Weights of a small self-supervised image encoder: norm layernorm.
Rows from block 9, named by matrix and row number. Rows with one number belong to one neuron. Each number is 500 + 25 x the weight over its row's rms, rounded and kept within 0 to 999. All counts start at 0. Numbers have three digits each. After the name is the row's rms in percent of the matrix's.
# fc1: MLP up (model.blocks.9.mlp.fc1.weight, 2304x384), inputs 231-307
# fc2: MLP down (model.blocks.9.mlp.fc2.weight, 384x2304, transposed), outputs 231-307
fc1.1791 100:525517511512538517441525471501519517494486526486508486499521539481464481502473510512498480524523498514489469511487572450494534484491523479476508494491501540510506522454487526466493509503519511515484497510472545512539479525485491515
fc2.1791 098:489467527517505480460531520488499474476515506479519461513527463486513510508535476518553556468489474508512499500526521535538523469515523563493513477533478483507504485487496514528483479529550504463452503514476480523487468483499539459
fc1.1792 088:491511500522493487474507505456499530544502509488532504521467504522490509504571553523502501514523495490498472512528469504485510507491504478472470543482497521534514517466526482493499513494490524490505503472537503493509513484472455500
fc2.1792 089:496470499518506494478539485508520477486488484537530514462491508505526518551519487509486455465499473490519479517544464543490500493543507521507501511465468494482497537468532514477522547506447512488485540453507530514518489503491573468
fc1.1793 121:503484467486509502523476500513501487551508494502475448501496497553508559490498482502480483492530469503498505472496486464517525611502529504448479528454519497501470485519512524507523510491472492532529532476515501450496392511505535500
fc2.1793 128:533513549516501513523475479505510490531545503487524503497495501546494515453522495491515516515538515519498486531504511458529495532521520484518464512473458491505498479488481509502500491513481451523476447480496497494511430479485478498
fc1.1794 094:494542471520540517523485493465488525435507508531524510493474496458471527485486482502498517498481536523519515479472513507489498502524473517523506486527537493485490531460474473469483479443474498485468496485510511533486523514517489546
fc2.1794 092:532456482519561485507502516512479535472503511516525500491501555513470516519462453529507480522506490533530442501478496478517510546510540537459514497467487480482520495524497514492471524464520537489537477485479498504481499493559493521
fc1.1795 105:469510546493482524448522488498505477482488511505474489487567535491461530535478507473525513497486531485501475513475528508470551514502527499512545487496498462506489500508495551477486493493473433573499493492499530527512499481506475514
fc2.1795 117:499507479543523505530505491478477535508533495498509544519496479486474506491478479508473502526498509512462499505513536541480473500480490512455520539547513505480467516488529493435493513508541478471489483490492482529511491493504462515
fc1.1796 102:494527483459523540498536522520511556471505471503538534483468513524489496480485511475518527520470434519509503497516476488487507441513482521510491504482525497488508496532488519592505473489464482478515501570540498412475515552531506523
fc2.1796 101:493523545480504508552509488565471522492485486530530490510504517525500541528473484480452513492493477482492508485500466487498469505486464509495497475474520504459558518483479523565517525439495492495516451518495536470508528480464527495
fc1.1797 105:503510466511527540481536486508494499495503476497505566543498511463513549495455512500476484511526483514490484510468492473512476484524488538517506460501523501528536513519503448499488486470524500464540467564470499478533498487463494485
fc2.1797 098:511490462522499523505467485545463497527532501498448444460497499488533494497493511465487518522501538493496462448472509521457504502537474487491484532534500479565497541488506500502519496517501485476484505513503479492494536492534479518
fc1.1798 102:527463508485514454535518541482478515461510488500504507474547486477551465483536490514489525507517538475523474518495536476500481518480480457518539508465443522463511485482525544496491489500526481488507490532465486508496509474464496499
fc2.1798 100:491494480496512544480508532483496545514501491500524566473440478515466481490513491523485525456491501464579488505516513506482501528477488500523556502461520564511509523505521535451535494529488505515503491485464442497488526488488526463
fc1.1799 097:502510501503518530527527491477491463508514508532451513510505544530501477520465495533553473506464513501457505486519544536488484484487574486541476513431472529500445506488536532474475466485514546499522462483494494495456430531518529519
fc2.1799 103:504481558460509480464487502475502520540509479508518580497499464476483481502528503450485537469512488484505494467478512526481462492469524506478508509517495477522506552515505513501540478525503497469449456491473519515467480510528488521
fc1.1800 095:488473500520518501479479478510472486470465489506484484491446518479477470488537508495491536489478568517469509462483494507488544481532544545506502487484498536484486550485484522509528504494524491486471512504504505517499560530496514492
fc2.1800 103:511502484471480551496514477508482496490497480500488464463497510515546489508509514512503501468497487494533497515488512437465525498515534506529509500522521492520479461468512462550534493457469451485487529497504493471499493503496517467
fc1.1801 091:506519488472496512480476517547522505492493485526533488459466472528521459514478475467530479538463528521481492465531519513500488491483497509521437456545487498481467490526505534500535515470533513545484490501548443492474516444499544542
fc2.1801 091:462421513515483491474476504512511517519467528535512465497465527518500480512470528483545508487521490527518469492500531487520519508511526475494463524493521467509528436523500467473522551531485484534507489534516506528506525480529485499
fc1.1802 106:494534473550479504459482495541477521528508495534507493483545524544503492477492545479503484538507562505533518525456494501493491481470523516489516473494526506547484516508511475488492508491492551494510476471526515519491457580536513525
fc2.1802 106:471515503519454548514532514505514476504491488484490457473473494517475533488499548514490513480477513502532505533468500475489438516485495515549491508557504546564506498514465478524537503533494457485494500457521476493527498489437501511
fc1.1803 103:480516498484530492528582472513482496458484512470529524492490505517515478481572493516521494524457510499549543478532479486505526491488524520526484528466468479471526499421506503506469486445465570495499492565520479473494512480506483481
fc2.1803 103:499510533464475473521471501518513511498492500528536546494459478475515497486484506492523546502499491461485524471528489508487449484496518531501480520523503490498532463475475492530530467472477465494495460510519495489508517543514463540
fc1.1804 096:486474536479494509512512482552500510518507511498528488496475469508450550533527506504511507520522511522496531475527458536522501494514504506474479522459528496537541526457523441486512506497511480447526455450520501483498541491492457509
fc2.1804 103:543521516517539484505481463501529545480526491459458513494480487522511475539483516513505498506523483481492508551541511538484510481512520515507536533501489500532462489492529484542528497507565513535511548482527499516488505511510478503
fc1.1805 098:494542482499513522484461502504532482481486471517479488444514519446503493501465531548489514488455553529508518504495492529520513458487485487486498497513501486513498502507506504521464486509524499468527496489456506471517448492532510520
fc2.1805 098:513539474540466499526549542522553507477500520513513513510502513494465473468501536554557493517495526504471510512504496498540444444543481488515513498510461507513519488492471498497510491504502462518536490448500497501505494477434503445
fc1.1806 094:500523470469504524459489547519531463519476508513456526458488515460487495521467521540472451488491525528446470499463545515506512482500487531501489482490473466551472492491511468500489513518523517515510497492492468477520497498493517514
fc2.1806 095:476506482521477508496515527488516507495483524541486511515453511485494499470502484540550496505515479532503487484480505502552482442550511483511518486485490513512498469515471476481498516501472467506476498470511520499520473481437514477
fc1.1807 100:497510489497462479485517505505516515496496516535518465481498511524472502488469491522502510490525527511465492525543512488525525543493495492509538485480483489518525489499450532537502527446461526435533496515508509513522480496511479498
fc2.1807 104:517511492473537486536469481496481491522471538529469547431496515517516454518498535526526458537510511493526534468490467476497516473490503491504540503515510501493506477506478526479485458489494544476479526474499493546507516525477473515
fc1.1808 113:472508466524479521478482507496483522509466531499509458496500553488489514490495507479492534523500499448493493483511495526463514497515499459484525480488488511507511500479472520466506470518509541467516501474502531513517457524480499531
fc2.1808 109:507515488461470497521543502492488513500497515475498496505528481487532524514513552474489536515466520516511506507507544461473463493500488464555496526486528503525562523532487475563494495534489471532502496464524473492512476519495454534
fc1.1809 104:510508462475509509463467503497499530467500495540487524604504497490497518542481490483455505475494519523501498487521497472557525467476503496514492469500435506517511487491512521476471473469510474454480495505497495511498552467486502480
fc2.1809 109:491519488501482498565481506499503490529497540530478493450473518470472488478495517530478507470474527530514512525474522528486504480501479541521503492539488525480546523515539514507501521505509426495489491499473463480537480481520495486
fc1.1810 105:482506494521545481489549465525506521471495500507493475477550513512495474526557488527489497517487491562459488522498468484529489507472496453500514517488498519489493468513456496464534445483495578532512470556488494458507474489468531503
fc2.1810 093:534536486514480482471439516467516498472479509499516504536535517507509507508528536544527513506491529448477473495491483475485488454475491510537517488505540484491477491523474550528472497477495478477517493491478491509488558527507481512
fc1.1811 114:516497480484487517526467491496488477534519500517493459518500502548526530478515485507462499503518483518487527497509485496519556573493526531445467525493505497500485486512502507509508505498496490539527541456506501443485433509509518502
fc2.1811 132:534522533518508510534479490478502488545515486494522494485516508557509500454509501497500507502529520524489499518520506459500509541523535496532453506506469496514484503501490505515507500482487433495487434485515504493518429456474497497
fc1.1812 102:483524467515529506531495519460469495447497469478511457505530486492496524490483500514504512483500456478494469481438496592504460508507513515514519525455527550496507533484487528529480489516481504515518489536506493487504474487506498500
fc2.1812 103:478517535479559506546514510487496483464474532505484453472421460494514493510515479489484486506505499480498513504498514527509459514497520522515498508441518512483505520475496526519518510518486482499476487502529481522456517532477478480
fc1.1813 090:502521478517506483429469564501501474490483558522469539484526515487511510520486498526492534507512474511442451465500484536469483505489497496482526514496554493487484500502572452496513494517465528539507513504507481480518518537531495517
fc2.1813 084:452491522526518502474523522501505493490474532503487527531457475489513481500489483552498519490520462523524520525485526492557485481529536540502487519515526476515505496481437459515511504558476499480422459497508530506490482536463494523
fc1.1814 101:530484492496449526527509519521524529490515477539526533497495501516510499521516498493494529510490493487467498466482490520475447511477494498528545528487545515477500495480535505517502485492509526498484499528493538502512490541475442508
fc2.1814 107:528501489513535468517504501502467558505538488491521565514484524474474491506473529507484521437495516499533479511513463537507465532468472506486566472540514509534486482520475535494523482481525554513551502524458457521466513510516482515
fc1.1815 100:461493480506516511476470499471527501483517506515468520494503516498490510519514509507516510548516494503505473470524523519510499516534446454501550539466541490509492516489492504518482518501477463484471474527523477504458473500496479490
fc2.1815 100:518512489496508530484491489526460471491442502534538502461505466471472476468504506497493537504488467517513493514553545488518510480568527537516518493499446460487535501483505504568503449525526549481508473493494493528508458497488529512
fc1.1816 098:518522462495560476466506500454484511499500500512529488530502534505517482486430481527454494483489447499455501467520452516489497482484486529530503498504521508479476503504502475516513441504509487476516474451501467508495475505448511521
fc2.1816 096:466476505511502513497512508517515492492484524498495519452442514513509493510465486494480495485511524519549510476475500516511510487517528539488506471508544514510505513481499491509487503543449522514463475471527513467508520507515481528
fc1.1817 102:536528484492515503461506491510508465511491519525482521498520532480547470532496521494450510490527497493526477559522524476545487497524497482476499528552502534513516519499496509495508508534544540526466494515499498481508533459470492521
fc2.1817 100:471505516530486486517476479438469493533496499495469458530511485507458500484455457517555538534493526500482498487524582515496568501504498534474517482478475540507513495540500485448510489560498508503470480531467455545504496505489517500
fc1.1818 094:502489466480509491484534494451510484495493506488528474512526536518532424517485477515533541474561504492469493534500501468517490518487501444482524496488500523448510521503522510477516502519543468520489471494482490519535509479487467482
fc2.1818 095:503470473534512470494507509484489518496465513483501536458462496504504494500497494559498494501479512474527513520497485493489504546509477530506526490487479500503497484446488537457467452484486516505508505505483489500466467483527470554
fc1.1819 101:525495469492498479458521471510529458505491536492508493472488533504502497514499487468478504502520518518510494484507484477485489535492501435475464496501489524453501466496514529486523471524457464511465513505487485526489502478553453491
fc2.1819 101:484493488508495528502510511516493501492520509466469538449473443475483455486556522542511499455480517461496532460476547513536572510484483529525511526516463513529470452525513481465467482521500465452531532490496510508448506475499460456
fc1.1820 097:479483489509474488497490494545493464500474489543473476472529515467504518570472502494534497538486519535524511512497545518503483497504511559518472534578532442531482507518541473538504470514524494502517467480496502460510491476516509557
fc2.1820 093:468522512475507507491537496515497530466492546501485497455541496488515505531496523499460473478482542517521529526457517509505479505470456446511468534532505513457496516509496484477495491494495489502525544513535522492499463526511462509
fc1.1821 111:525450478506483519513548481504501532501478508525461474499517540489506475536491539489486476478502492489487476493533540519455526504488504461538478518510460506474514506500458521452498479563536436514504506498455464532491514511525510496
fc2.1821 107:473503548535499459503523487449509512538473493523477490488519509533516498521507510496504536473477478479483519505503542497489499507498498520517479513522474471543504509484512504495513506531526448482518464489520540468489473523490480506
fc1.1822 104:467480465517455506490449482525505562509494512528513520490487523463457521473475526495459517468512505550494510497506477489492500512548511487520496463504458491538524514541504534520526498472488481469447540529513528535531538534474527536
fc2.1822 097:478480512529521512501495495513513467471420535524467508476498489543486474505518530526527471506491506521573535510490540469477528443509513534547509506518537529512475497461469486505491516445475513499512509489528449526498527487529516507
fc1.1823 100:507509512551490516503534546515517501481477478494541478487486478508474513520451502514486520493497466519509487485459502469557502513506503473499515485481519523495464489495495483509502496443533469421485470482505468532497468542514498518
fc2.1823 093:477491481481489519525513485514518499468540547452491466497495441457523483467524507459478493531519493490474526487558505477493455492484508505461516478493520526536524472466528504458501485500486524513507501483473543531482500541472505475
fc1.1824 101:476472500450502501432501485511475494486459528487516507466492498450498477486492528548525531520503528501461548495460542531451464510525535506508511512541528479562495514502524466532477515505514517507540510529524495477469469515466512475
fc2.1824 091:478550478515478491526484510524483533473514513540518495474500473529579516499517527515495497488454485495501536503465544505529435452513524464556476517501531496502487506473482509486506502505503465453528523539495536492473456499451492497
fc1.1825 111:482517489468507500493524443481520499510507479493471460511506490528547516486479519524496528476529458472494512496480516518510531596498524500459429522505538492500505527520483514497489523538480531489518541497454479469515410510471501534
fc2.1825 128:510510540488473497527479481491500507541531504482502471527534476526497505482526513477522511483521515512480502513489492463509506538489514484540463521479444487522506482478462515521480489523467450524499453491492496495511442492486524494
fc1.1826 087:511497515499550515515512518493527493495502458489521532438470537463516529477531504475452498489467523502497513539507497518525509485513487536491526475537504526515540500508506525471469485453499483525516470493469483479473525540436532495
fc2.1826 088:545507472485495491471460519513458508468502504542472508531527523537540499509509576524540474507481492472493504480476480455472510429487481499530535494507529476462471493479466472521502476441476500531518507517506487500489543526503503493
fc1.1827 101:543506512513493500569497496473508504494477511528523498482469501517501550535465500496515443531492535502491502453521443488480465533525490491546497509462474543484520529525507503485487546478476477512540499495529507550504476502471529448
fc2.1827 103:484455536537484458512495505494514516493478458502484513548467481476505519509505484470451531493514509508510475487454493528511468491495500533445509495503532531498494488527477526469506509516530495440476500488483476459496500501546480559
fc1.1828 097:490473533502513474506532511492523446493469517512511522503531522503469496498509515483493493506509502512479498476551503510451465497479488464514466511548514553457539516456539523481522495507464489538507479510488563520488494505508518482
fc2.1828 095:473482468542503472453503497498514486506500488475498523456492455509487482514546488524492482475497515508537528490473529493518507496497479522491528520498485505539495455542507491476530508540474481466484476496497508504414488519512486500
fc1.1829 101:542527484521485530504510523495537526466530482475493519515535535501518513509494506507500510433465489504494485495510517479515513514491500516498531492487473493511489513452498490505475475437543462471484507502483507534494463511502469482
fc2.1829 096:523525491450541523504482541499503483498513516472479458477501493496489438518524547481492518518520488471505489473519472521495471511498487466460493475476544524468542501469517504522470471472504550524478511498508520489544481517493482541
fc1.1830 106:484504487496554523519566509515498511537479497523544495483479496515488524563419519481508499514496517503502480492539487509492514466487496545518499464497488480523483496485430523524521512491489483477526504510432518507522470464487501498
fc2.1830 100:493515528493493453537495502523502496497499557480508504490499530501517501518515543511494487482500508509493491491530482476533524468485488480508518460530521544502500493516476471460514504491503533514530498502487519531542540497461511533