Rows from block 4 of a small self-supervised image encoder, named by matrix and row number. Rows with one number belong to one neuron. Each number is 128 + 24 x the weight over its row's rms, rounded and kept within 0 to 255. All counts start at 0. Numbers have three digits each.
After each neuron's rows are labels from the 100 images, of 14976, where the neuron reaches its highest value: "place" is the part of the image that holds the peak. Only what is clearly more common there than usual is listed. The data: photos with spoken descriptions (Open Images, Localized Narratives). In brackets: how many of the 100.
# fc1: MLP up (model.blocks.4.mlp.fc1.weight, 2304x384), inputs 192-255
# fc2: MLP down (model.blocks.4.mlp.fc2.weight, 384x2304, transposed), outputs 192-255

fc1.414:128140106122130120139107090132151144159137151155159133135110111171182146112044138155173114139156119120110123142113108108110137184126101100147105130147174151147163150129093159128150134184127139
fc2.414:105141122116149122142139142105121082134118091103137101142164153097135160165135129087116112078105096146124100145125086150168098120162149068116158113160153120120118127138091122146114119109129117
place: top left (49); middle left (28)

fc1.674:127140115131133091153110147131135182123091156128159115124122145116177154137144126136113096137159114121117120122122113173114150118114141121108103133162132175146138118194124149107120150147099106
fc2.674:142125099145113153084107123121124060163142151134109125113141130131179148133143094112072155147118170108174112095154120129109129142155131141117166153090126159089148121137115103167115144140124140
place: bottom right (31)

fc1.228:094092125108172144128103134145097148151097100137139104116088121142154120113111147159125124124123187130113105128129118136110155118166076120134111110079109123100098102171147111168092096148144111
fc2.228:134142147122097143125167121114146091127116127116098121127102092088140111138132134149082126139155115127143110114112139117118118158132099123163189159122102159156115132145112122137144084081100108
place: middle left (27)

fc1.632:173117158115112150140197076127145101145139165169126157099139136150149141091125124133163142113162139150124135106109115143108162095082134141147129140144140140140139138124111112124117094104110104
fc2.632:139143138171139148121105120121072135145148138109119126130100117105120103109099176133110093119093182143119135110097119084182146101140139102142150133114110163149127148117157162106141160123148117
place: bottom centre (30)

fc1.41:078111137134110135062101128143154120135140159137148140114104127108145102135147123133126166103103149114120118140139139113109150137114073131125148211127094138112138136116133132117126084077126121
fc2.41:176177102157149120092061104113109144123124139136129105081122121132156151147119137127160081110134152147145135128135137132139164153157092122134192110120126123137122107108182104164138134091132112
place: middle left (44); top left (41)

fc1.521:106121115065088105162153126084117163135096134113137141110119128152099122137154126139130142077140152148137143130128096158092164142078102107130129083142090095155118085147142108124144115138174100
fc2.521:131136120105094106100103123132144145140138147102122117093110139106138142124161173081130129158141158109168172141157133103119098149146133149114147134101117153115146154143153125161140111124131128
place: top left (38)

fc1.57:143116119089139076119102104104146113111085113113117111110135172146128138068116155074161125081117128140116137084118121122139090152134079112135121114133127112126133168136128130134161113116125138
fc2.57:079112121138115138133102137098144155109118100139171140136086122137146133130099143119128123138120139140145131097081157130120081125160121114110138105171113169146122111118166146098124127077162144
place: centre (41)

fc1.20:113104099142138120124090131151117140098149131097156125100137177122102145146141114134117130103123104155125139098107158193147148131115121133140087129142138092095107134132128108131127162091070146
fc2.20:132122135155065113165174115125100122113146130156141168112092140138168120138102136150134114160150137157121116110149155164127138080118146107141130152086069151099139138138124113128128110186087121
place: top right (33); top left (30)

fc1.558:128153099098126086139087084136115142141115110148108107088119126045132132096147139116131150155141123173152117119168115128118125077100102128119163143116112144109111126109134154158156150117146151
fc2.558:087162154111127089155100111138067138136116120160126122121134101108097177072123141130092139054075156129110124100175152167149126063108133133147144114107105113147106121110117104157115151131136128
place: top left (32)

fc1.419:064121104141127119078137145092141121139147123160133104104168157113141145072126108127126151107151132126142102052120098168120127139117162123132142105138119111115157119084151183138151129149168116
fc2.419:117120132139142126119134086162094121121121107120134121147133108089139150118119153136136129059124073123119079111149140125136119110131136096131128105133134104134110134125126140139088123113121151
place: middle left (30); bottom left (29)

fc1.305:061161139179117134107139140159142121112133123163125145130128126140182127181108154123132152076092126073097147127102148141111132142103144221110133127098113115170109114121140140178112134164116098
fc2.305:091159122115146181127146108151149170127104142113128095136091128123139148148117128143157093143104125133131111123133134115181151149071111107126140108122163112117085098149133080157133135077172127
place: middle left (48); top left (30)

fc1.361:142106107092079138102140087083088105123126147102084138132103118105160152107082134109173150125072136080076109136151125145120126096138136137138141130112111119153131117125147139130132122137100178
fc2.361:130159161113162135151114089155173145146099106099155176128137104120137123107106134142131136085119089127157081099101072142145106114109137130115152128139106138116097137146153134167085112085159127
place: middle left (27)

fc1.58:135171177146125147100153142161100158108123107108157155091164119098148143123093138151129111140171176153102161106098118129103161117131088126162144121117137137106148120144156151135102131117143100
fc2.58:113160146133155086078141092152154114122127112133148155128130116072134163094127105152102160131131149115114109109139139116073135136162146120158140129103119153137143171110131091162136079128124163
place: middle left (34); bottom left (30)

fc1.193:154161145105105092120102117134170055140125122134125087133099115128159166113143101091159135090133137149103143074103141125111145153061110186113128104142112139106154115087127149080110096129154150
fc2.193:154140137166072116143114143168145138152139121117074124139092113099110113136086150143123095154120157119139125100096112159130182120118139151153098151142134174100077103126135153128112156124165102
place: bottom centre (37)

fc1.546:114143111147117129131114152110111120122134126126112112109097114150139120086111107107161132134105116123123097122118153150134126147088103066110113101088109141125086109118082106125155154108122140
fc2.546:093131116100126118136114112133119109110123110147099146126137138133132116120144143116064162124124107120139141134103085129163129096140120124111167143131139134170137158177122119146100094127123101
place: middle left (33); top left (29)

fc1.116:137119136181145139134152117113108096114110147162101090138132149151116120103130122102133133151120124103126137109123134096180113131169083138109132147097137118092128143117173130100158088122153117
fc2.116:074174136155089177114098070115154150097107134188145148089123117118170141117117119136132137135146105112146106103126122106164089117105131130140093090177111126098131112100141107153163126121154113
place: centre (30)

fc1.735:150160103157117097105081128138118163070137134096131139157088068117127139104126119140146162121137171140109171122127126144118155095122118116158120119151119161125130129138146131156153173137147167
fc2.735:127081148121133119138148195133140102146139152110112125099116093112146175110082125156168068125132116137108129131114143116121091134128150135121150088137155157136108111125148099093123194087102115
place: top right (27)

fc1.291:128122132117138100086120156153168071072126130066113136112083105106140093106116124129080108105080150134121173164133162136166140141140127099152138138133073158101115153110177090114165086094151094
fc2.291:112093113129121122116110159130094101165132144154146123122123129130094143110088148143117106107125171139114162126137165113115137120142132175191110144131093139131131117105122141098111118119111108
place: top centre (38); top right (34)

fc1.385:140179102101128116095097114128109129139132093135120141146141124084128103114093131111110166136123145152116103126176129116128125129116091115129157095113146130083145123164138154173164157162132113
fc2.385:093149140104174098127104137122119148128111107115080122146142094160108176072123145088106115054109163129122148114170115126146096084118109160144124115164143133128115118143132113124114138112166153
place: middle left (34)

fc1.373:112126161132140142127177154107158152114101134129138052123133123166126104136136130138154153126137062115149117136130139127188143146094101080121165132113141157128071129133106086082124148133098136
fc2.373:140104112093120164127107152166148117178113122090130098093109095161149116116127134104119068136149154114101117086109152158150106149149181152108180152099114109109131149114116088115195139094163129
place: middle right (28)

fc1.438:127157089136098146161103178134113105164074088125129149161098134112161149134152110078110148119161137109139108139155117147131171143136167154140153136136136127119117118168181168128126106122111132
fc2.438:141159115158144132117098112127135122097148151102106084141103095124100114112112139142138075144082112137113123123122114101118204124078097080169170142116166136135121104126151119144145166136143129
place: bottom right (48)

fc1.130:115157121111118088117151132115080180177101142122083129085158122150176134113108123180136093157111099119143118114131128122120131147173129097118149125148086125132085164137126111131127133109111128
fc2.130:098142121175117106138145100106137152161129127179127162072127106126089111141079122143163174149153126107111116080104105119137122096138103145147126153121089159123149143133161152081132102114135146
place: bottom centre (35); bottom left (27)

fc1.151:145166131123197145148145142126126108139103150167109148100112142114140093137139145130132166141131116108142133095081148081104120114133116151141118155114173119145113138109090140093151149142106132
fc2.151:093123168145086134135102140168126115127149145163116132124110152106149102117073145128138136141133123127183098085141131111146147165169155107112142135106112122163130149086115127121153106153147139
place: top centre (33)

fc1.659:145131140159149101152134090107149144108109102138149140118188165152175151104094140153112132118128109149137145136111092114144130131090147124113093146126131103113135114146116161143103141168135143
fc2.659:120137156108144107147135109118146102131108083132133149155169156105173141123124108101106105073107106173103087131134135096130107104145187091124122116165161123147092163158138082136119129143121145
place: top right (27)

fc1.218:119140154123108110131094163128103103076114150143131174147115106119154139110175144109139133129154111131113083123121183128134152134125198150111097108120115087169077169131162172123142061122104151
fc2.218:180137117141142180117098114169144132101103117124094161143121094126156150116110150102088112137116117113138147121160146114120152113101127091131112107119147135152147106138139075137118100139106092
place: middle left (35)

fc1.194:139147106100160111109126129125118134110121158115120126179196111148067114108089137100105141102092107113098167097112140095116094110160106113147112123113149122140120163109161106109128114132069097
fc2.194:101146115183098142164175117080148151130116137132157170121105102175143126088106127145161122156157119139139133125152123109129100126089120159118107131143164131091155122114148112102122141092131133
place: centre (27)

fc1.760:128147148121117116150151107116139092122111128127135070135171146123127120106130146108154164091115078139148115111146148135163120123087121071125138095089164136128111131141101141114153119140077110
fc2.760:119153130105144143145132129140152124141066115086108108106120115121138133100146114130115067128104143116076086122091141162153117106143177149105134120116122111096128132147120056161134137112170121
place: middle right (27)

fc1.645:162094071155129144105127065120128091139133091148130119106123130100103117157102095143136133147122090131103145114140157106106144139164111116153147093122189110113127138078100155073102112119082123
fc2.645:121141132157090106151131137152143123176126171148122140140104076091097108147127134149146105177117137123134130103081106177173133100113149172130090137137116131134067091123115108118142131096130089
place: top left (29)

fc1.560:180127110083135130136193119156137090090078159140103149120119131157132143139112122113142093136115092139113119090123089138110140137105152161117150113146140111145136140136122143114140129111100126
fc2.560:124178167144142138135113103131074102124156155138112137139144100145126091098052143133124139148122151139123122142096127105136138093158125119119157150102117173111135160126123142097153139088167113
place: bottom centre (42)

fc1.596:144140136091169119137156130154196121108114133153108150122133152142134151146116122150086108164105119133146099123108161134082137126094121160116171133134163137171145150120129156117147112092094134
fc2.596:096153125128112148146096135157101140113163134145104097109115077118084101120067130126119129179125114132163124123081169117126121123167133119087146138110152161101133135147132144092178173088157130
place: bottom centre (40)

fc1.670:100106136121163123128122122133155103165136119200149121115139145077135135141099128133133159092091127131124146130086123121075136118196139113143144102094176123129130154138132139129120144118129137
fc2.670:163137139145130125121171060110114145100125084121125142146125064141157136151176124121095118150165112129127137104123129126115092155128156145131127155121167157149167097131151059094126145116151106
place: bottom right (33)

fc1.14:103107145075157140113097134122144115154108136152109156107108115165144161147129130112147122145166137130133127134155105123102148139116122144168123131137170116141091106165125169145151165144119116
fc2.14:163134119127086114082129145142194120100147149133102120135125178160113139112137160125117121122174140104143096111116083086132167128182099119093145130120115135129166117153111103124178150121141122
place: middle left (29)

fc1.212:066104099111150107100176127094141118143127162174122119096176143151144150104113100135120128134105126131144128058123155156153129110115169134115097114157122116086175125108117124131138148100120127
fc2.212:136151151119118147105124103138131104126118103131105116145137101098149132110134132108128124064118078136122124072113106095142075076122187123130148117116133084143107141126114140126119134113102138
place: middle left (31)

fc1.160:094112155164111113079133151162139089103144131123159083107133103101168143114130090103120166149113127112116142121110140120114176122136059156137131128109082125155108072118134127131116111072107135
fc2.160:109148150105082159115116131130145151121128169108124134154126047122143156128099109114103100090151119107137128118106129103155119111179116132184141110128147137162130127110149096117125193123125097
place: top left (42); bottom left (30)

fc1.71:117101121151121106189133162082136159127134093157104135157097157158184150138105161149089146154142129155143144123084084150104153137135112139110179107103129106141141114126128107151137118173122123
fc2.71:116136143133116111116131086156113124099131104097114049107103121164128169111145155113137159089116110116095121155141155145132152087125114101143161104149159120130091110172137114165113156133150135
place: middle right (35)

fc1.382:116091178128123105108153144153139126132131176160154141114120130180142122140089119105145124101146110105141165123167095135102154126101114124129066124164132128132135103084099083158131093118132125
fc2.382:136157094135120098132121108125090113109143136125098109142116133139108104142068167097162107167078164146126133150091116126130130101154135129128149138092122159091111151138152104108156152141184123
place: top centre (29)

fc1.4:077086145080087152156137125137095149087117093068132154132116150090145104188115149148159099126101118123146125147130136136102161116113126135130091149109157138128150146111081145112124093164096175
fc2.4:133124175128148153103132154118168108116137122121171135139137158114132142107120126123116153071172099140136077122133127135142152105091102126162068112148140098146139175124115122130102100160091141
place: top left (35)

fc1.312:158127141142116102145144129121166144123141167135150147165070116140136117164151129152122079123181139125147139102077154110121139127075072122126137124140184137097190107139124103117131114159124112
fc2.312:082119121144120127119140129110106130095139144133097157114138148109160150144126145065103113141106128143145160105112147106191117195101153117125133125110158140127117160128150137150119083138098118
place: top left (37)

fc1.535:114144180148134171129132127120155153161130121114149105096099099141168116138103124133144157121130119113179107146127135150142129132120115119125102116170124089097099117127125127116114127157134178
fc2.535:132126118128137142126144108117116151112098123127112121122111136189161063142165117096116142103134082139113145132111108172130100113117133137120139146145151126128111126092126114100122107135093119
place: bottom left (31)

fc1.519:128176112124126117130127147104089121087121110116123073122141122140100122150113153120130113118105119127160122096109105143150155126141179146110154134114102154090072122144125151114125116120145123
fc2.519:140149138099119145122129155143131127126122128102142119159076130117169157098128096081163111128144120100149155128079108127133129166120080143149170125157131150152147134146110104120139130103122115
place: top left (50); middle left (28)

fc1.207:115122094128131136104110127076115135130115119120143121101103166138117133134136149095166127160120137089118092124133136102099108112113116126142132102162144132138154136122130145143141113123116188
fc2.207:079124163106135149126148116153118124107146087123159107094091122100153128111102147141130123114109102146150125098100141121135071143144114105120127114166131098152099113127179182122104128128145133
place: centre (34)

fc1.556:099151107121131117121139146099120129163109157140125123106119152146172129154155124080174121139123093133135092092086148155122144115175155139119128136127142118164140120121160156138138106155077108
fc2.556:128139139143145168153116107115148142083103093136098118106097120134128112143114163130047093108131115142177188139180109151115137146091138137134100116133131132110173096140155115146142129124102057
place: bottom left (32)

fc1.177:086118141130120098163143152119116176163163124146111139111117137129148157159109152143126104074157093084133134159164068137093175120100130100097128138156119111116161148099153138137127109174116124
fc2.177:108128145135122134144112076132136142113121144132126105076087139082129145148117153111106109138102138132173104130123153089109135130129078109119153128105193105127110105108121045129154151105174161
place: top left (80)

fc1.616:139145134143172107118125162125169118099118098108180117115078168121128106123138132096119111135140176135140135165136141108127142084131044119144124135123129119137069107129116126121124115118124108
fc2.616:129119119148125133134151139170102153128118151135126128159093118160145096128074160147135159162096109137108105109099157129087140159136051155140137153125121147115122109172161139171103124151163127
place: top left (28)

fc1.131:115150126101108086086127148123108098127129133138149087098114074197158085123147104099133087138103072122122129185133118117173177152087179101147169168170158165118109127171144107162116140143126151
fc2.131:144120079121093147164134133123094112156114116114165080110121146146116111119111131129124077159089115139082163140120127125178161152151109162169137123148103172126117144129136080151134145148139117
place: top right (29); bottom right (27)

fc1.219:114115162111119129121155141134114125144146160140133114097110154144111149125105146116081142120090141123130152139123137137144143089178098131106099129137126131103095108139148183188172119133141090
fc2.219:119141088129118091151149120154083155119157125130129127170105117137117115117097165122160086183126164129156142096118155095109115089129138130108128136122181178136132152116165125083171136085145086
place: top left (42)

fc1.592:162133114151199132118167149132145129105113113111134168123129112105120157136109142125118122090123119151134136106150137124110149166098157138128127126138142110110108177099139104133132134107102120
fc2.592:069148160115144139121129118120087134147160140129125130147147084157105127115049173085213137141132114125135135145121133107129112095131111131110143173100095152117125151097145139119151132098161116
place: bottom centre (41)

fc1.239:097123115148095139090138146153133085103126163113133115142131106110117086113143134123131155150146136098118113134132155121132150102170110168144100194138147080168145134164144185125122113081157166
fc2.239:132137101175184114082109151131092158144124123090117131123121112126135152086115146102134136140103103130146153143082149094111132125111149127154128130131145136160133133067183118136153174122127137
place: bottom left (79)